Rows from block 9 of a small multi-label image tagger, named by matrix and row number. Rows with one number belong to one neuron. Each number is 200 + 20 x the weight over its row's rms, rounded and kept within 0 to 999. All counts start at 0. After the name is the row's rms in percent of the matrix's.
After each neuron's rows are labels from the 100 images, of 14848, where the neuron reaches its highest value: "place" is the part of the image that holds the peak. Only what is clearly more common there than usual is listed. The data: telescope images of galaxies (Galaxy Zoo DECaLS). In brackets: how many of the 100.
# fc1: MLP up (model.blocks.9.mlp.fc1.weight, 512x128), inputs 0-63
# fc2: MLP down (model.blocks.9.mlp.fc2.weight, 128x512, transposed), outputs 0-63

fc1.113,131,201,164,228,203,223,168,203,197,196,199,201,240,195,203,183,210,155,201,145,201,264,198,203,203,205,191,205,181,171,199,200,204,178,188,191,191,199,200,175,207,213,199,198,196,123,198,205,201,203,165,200,201,200,196,278,197,183,188,203,200,196,197,175,194
fc2.113,134,199,200,199,203,229,212,225,208,202,200,200,198,202,201,192,205,227,210,110,199,265,203,199,202,200,190,200,185,202,201,203,193,195,197,201,201,227,201,195,203,201,204,200,203,202,204,196,200,216,199,200,198,294,201,222,200,205,200,200,199,200,200,207,189
place: top centre (53); middle left (47)

fc1.456,071,201,269,201,219,232,216,217,215,207,200,211,232,216,212,218,217,190,219,217,199,208,211,212,192,221,149,203,213,203,205,205,185,200,198,193,200,244,210,253,209,232,230,208,223,183,206,203,207,196,221,200,220,194,155,224,216,199,206,199,200,205,202,217,217
fc2.456,030,206,200,320,201,163,212,244,215,191,205,204,182,208,199,207,203,175,216,172,208,179,207,236,189,200,216,205,160,242,201,199,203,211,206,195,201,214,201,204,205,226,203,200,200,210,202,200,203,227,205,200,202,237,200,236,201,204,211,200,200,210,200,200,205
place: centre (82)

fc1.185,169,203,197,215,203,201,137,205,197,203,199,200,205,201,206,196,201,156,199,124,204,201,204,205,194,202,199,198,204,207,192,209,203,201,202,203,202,178,197,201,206,214,203,196,202,83,205,200,193,172,214,203,211,195,193,250,206,204,200,201,202,199,196,198,198
fc2.185,268,209,201,180,202,193,214,207,247,212,205,204,198,204,219,213,211,242,222,197,205,288,203,211,203,200,197,210,216,209,201,203,199,196,206,203,205,195,227,197,206,209,200,208,230,205,204,200,207,202,201,201,211,341,200,231,201,213,213,204,201,204,201,201,201
place: top centre (54); middle left (36)

fc1.407,136,201,195,211,203,206,127,204,194,201,201,202,204,201,207,197,201,154,197,118,201,212,207,214,193,198,197,198,209,200,186,204,201,200,201,201,198,175,185,202,201,215,204,193,202,81,206,201,196,175,216,206,206,193,191,256,206,206,199,204,201,203,194,199,199
fc2.407,159,204,200,191,201,201,218,207,257,208,201,204,195,201,213,206,203,251,228,195,204,288,202,206,203,200,198,203,206,204,201,202,196,195,203,202,202,196,216,194,205,210,202,204,207,204,201,200,202,204,199,200,203,354,200,227,201,207,209,202,200,204,200,202,202
place: top centre (53); middle left (43)

fc1.237,107,201,204,205,200,200,206,200,200,200,200,200,204,200,200,200,201,204,200,199,199,201,200,200,200,200,200,200,200,200,199,200,196,202,199,200,200,200,200,201,200,201,201,200,200,199,200,199,200,209,212,200,200,220,185,329,200,201,200,200,200,200,200,200,200
fc2.237,017,201,201,207,200,193,199,190,211,200,201,202,171,203,203,207,198,194,278,214,201,199,205,204,199,200,204,204,231,199,201,205,155,208,199,202,199,210,201,196,201,198,199,206,202,232,201,199,200,202,188,200,204,193,200,28,201,203,203,201,200,203,200,213,229
place: centre (100)

fc1.244,008,200,169,233,199,265,178,206,199,185,198,200,217,154,200,189,200,179,227,193,200,166,198,186,188,202,190,198,190,203,199,200,199,199,200,204,210,199,198,198,193,197,194,199,199,204,174,203,200,196,169,198,199,192,230,173,203,199,201,197,195,198,200,176,200
fc2.244,009,202,200,173,200,208,199,217,200,197,199,200,181,193,212,199,204,195,212,211,199,177,202,181,200,200,208,202,179,199,217,200,173,201,200,200,200,201,200,205,200,199,201,196,199,217,200,203,198,211,191,200,203,199,200,62,200,199,198,199,200,200,200,184,225
place: middle right (33)

fc1.88,108,203,194,203,202,203,113,205,193,200,200,205,206,205,211,198,202,167,197,143,200,208,201,221,197,197,197,201,222,198,177,205,203,199,198,198,195,182,194,204,202,208,204,193,205,91,204,204,199,177,212,204,210,193,193,260,200,201,197,201,208,203,197,194,203
fc2.88,101,207,201,194,201,197,222,206,269,207,203,205,197,200,205,202,204,239,225,191,208,301,204,206,202,200,195,206,204,210,201,201,194,192,202,202,203,201,222,191,210,210,205,202,203,203,201,201,202,203,197,201,204,338,200,231,198,208,209,202,200,207,200,198,203
place: top centre (57); middle left (37)

fc1.42,162,199,226,191,213,281,212,198,201,204,203,201,202,209,206,213,201,199,201,175,201,204,205,202,206,200,211,203,216,208,202,204,221,199,203,216,200,195,201,202,199,261,200,203,200,141,204,206,195,279,123,200,211,203,229,202,204,209,209,217,204,202,202,122,206
fc2.42,281,197,200,198,198,164,210,203,201,199,198,197,191,198,197,197,199,186,200,236,156,193,198,196,200,200,179,189,141,199,200,199,124,203,197,200,200,204,198,198,198,199,199,187,199,201,199,197,197,134,205,200,197,198,201,162,199,198,198,199,199,184,200,273,191
place: bottom centre (32)

fc1.381,157,201,226,193,217,291,212,203,201,205,203,202,202,207,204,218,202,197,202,180,199,202,206,204,208,199,207,204,217,207,200,204,228,201,202,209,201,198,200,203,197,267,201,203,199,143,204,201,189,258,123,200,209,208,217,202,203,210,208,212,207,202,202,116,204
fc2.381,269,195,199,194,198,187,213,197,204,199,199,194,183,199,195,196,199,186,200,238,149,188,197,191,200,200,192,187,134,199,200,199,125,206,194,200,199,205,198,192,197,197,199,185,198,202,198,198,197,141,205,200,199,192,201,156,199,195,198,199,199,182,200,265,187
place: bottom centre (38); middle right (30)

fc1.294,160,206,194,181,212,292,184,200,211,202,201,205,202,191,201,199,199,185,191,185,184,198,214,199,208,198,209,200,206,192,120,196,202,209,200,198,198,205,202,202,193,199,200,204,199,156,199,199,195,184,174,205,201,192,278,208,200,202,187,199,200,200,199,128,201
fc2.294,196,198,198,185,198,209,209,179,203,203,198,197,188,198,199,194,196,165,216,270,189,196,196,195,194,200,162,195,173,212,199,202,148,202,196,208,200,199,200,148,201,182,199,191,199,214,196,199,197,203,215,199,199,183,201,205,193,196,203,199,200,196,200,305,193
place: middle right (65)

fc1.483,175,204,234,191,222,309,229,211,215,207,200,204,201,211,207,213,202,187,198,173,199,192,210,207,214,195,199,203,208,201,202,196,226,204,201,198,200,194,206,203,193,292,201,201,195,145,213,197,189,204,162,209,213,204,211,198,207,204,199,219,203,203,202,111,205
fc2.483,240,200,199,132,197,199,218,125,213,201,200,199,161,199,200,199,201,191,201,279,187,184,195,196,195,200,195,196,160,208,200,203,110,210,198,205,202,201,201,183,203,174,198,197,201,207,196,199,200,196,219,201,203,190,201,199,200,198,208,200,200,197,200,255,196
place: bottom centre (48); middle right (46)

fc1.377,021,182,162,210,227,199,194,179,199,210,199,203,206,199,210,200,202,207,203,191,208,224,212,172,200,212,218,201,194,196,232,202,209,206,197,196,208,200,200,196,203,200,201,177,199,200,222,202,200,178,219,198,200,197,213,201,198,205,191,196,192,174,200,177,204
fc2.377,013,188,201,181,200,201,213,190,204,201,199,202,191,200,200,195,200,199,252,174,198,192,200,210,199,199,193,202,103,198,202,201,73,201,180,199,201,178,203,204,201,208,199,208,202,234,200,197,203,194,202,200,197,193,200,136,200,202,198,197,199,202,200,215,196
place: middle right (34)

fc1.481,178,197,217,184,214,279,227,199,200,204,203,200,203,206,206,217,201,200,201,183,200,207,207,200,204,204,210,203,207,212,200,203,235,199,202,220,202,197,201,205,200,261,200,202,199,145,203,204,195,273,123,200,206,202,218,200,202,209,211,211,205,201,201,113,204
fc2.481,335,196,199,197,198,170,210,201,201,199,199,196,192,198,197,197,199,186,197,232,160,189,198,197,200,200,195,189,149,198,200,199,131,204,197,200,200,202,198,195,197,199,198,187,198,200,199,196,197,126,209,200,198,199,201,148,199,197,198,199,199,185,200,270,190
place: bottom centre (31); middle right (30)

fc1.338,151,203,200,251,206,196,208,140,198,207,202,208,201,206,204,199,225,257,225,200,203,198,205,201,210,195,181,201,206,198,198,198,182,251,206,197,201,186,199,225,222,199,209,201,205,197,215,206,198,193,239,202,201,200,136,240,201,210,205,198,202,205,200,239,208
fc2.338,155,200,199,188,199,203,192,205,192,198,197,196,187,195,197,182,199,59,196,197,195,200,197,194,199,200,195,196,196,198,201,196,194,198,196,198,200,228,196,305,200,198,203,197,196,185,197,199,198,141,195,200,195,182,201,203,196,197,197,198,199,195,200,201,196
place: centre (71)

fc1.399,067,204,228,203,205,195,205,184,194,195,200,202,214,208,200,195,197,204,223,187,202,200,200,200,200,201,206,202,201,198,195,201,177,202,199,199,201,192,188,201,195,211,215,200,199,199,200,202,200,166,204,205,200,211,201,295,204,206,201,201,200,217,200,197,200
fc2.399,032,207,200,201,202,225,199,211,200,196,206,203,180,205,198,202,195,188,225,177,223,201,203,207,191,200,206,207,200,200,201,204,173,201,200,203,199,215,209,200,204,202,200,201,206,211,200,201,202,219,173,200,218,206,200,201,200,205,197,198,196,203,200,202,247
place: centre (100)

fc1.157,016,188,179,193,198,249,260,189,201,203,202,202,237,196,200,198,204,203,184,175,200,202,198,199,199,202,201,202,200,203,201,201,224,198,200,203,202,192,199,205,202,219,200,197,195,193,193,200,198,244,132,201,201,197,207,188,201,197,202,208,200,200,191,60,204
fc2.157,014,199,200,203,199,190,196,200,228,201,203,203,194,201,202,198,198,198,222,224,197,193,202,201,196,200,192,199,196,199,201,200,56,213,196,200,198,194,200,178,207,206,202,202,210,200,197,201,199,134,215,204,204,213,200,184,200,202,198,199,201,198,200,210,200
place: bottom centre (39); middle right (38)

fc1.293,110,200,233,212,220,233,200,209,237,241,201,199,200,212,208,202,192,195,220,203,209,197,225,200,230,222,199,198,219,210,183,202,186,198,200,204,200,200,239,199,209,201,269,228,251,205,233,221,219,213,198,201,234,234,143,267,201,216,205,211,199,202,215,202,198
fc2.293,102,203,200,201,200,191,219,231,220,196,203,207,168,203,201,203,204,203,304,204,203,154,202,213,202,200,203,203,204,199,199,202,177,230,200,203,198,198,201,201,199,205,200,206,203,238,202,202,203,213,196,200,203,210,200,206,201,206,202,201,200,203,200,211,205
place: centre (100)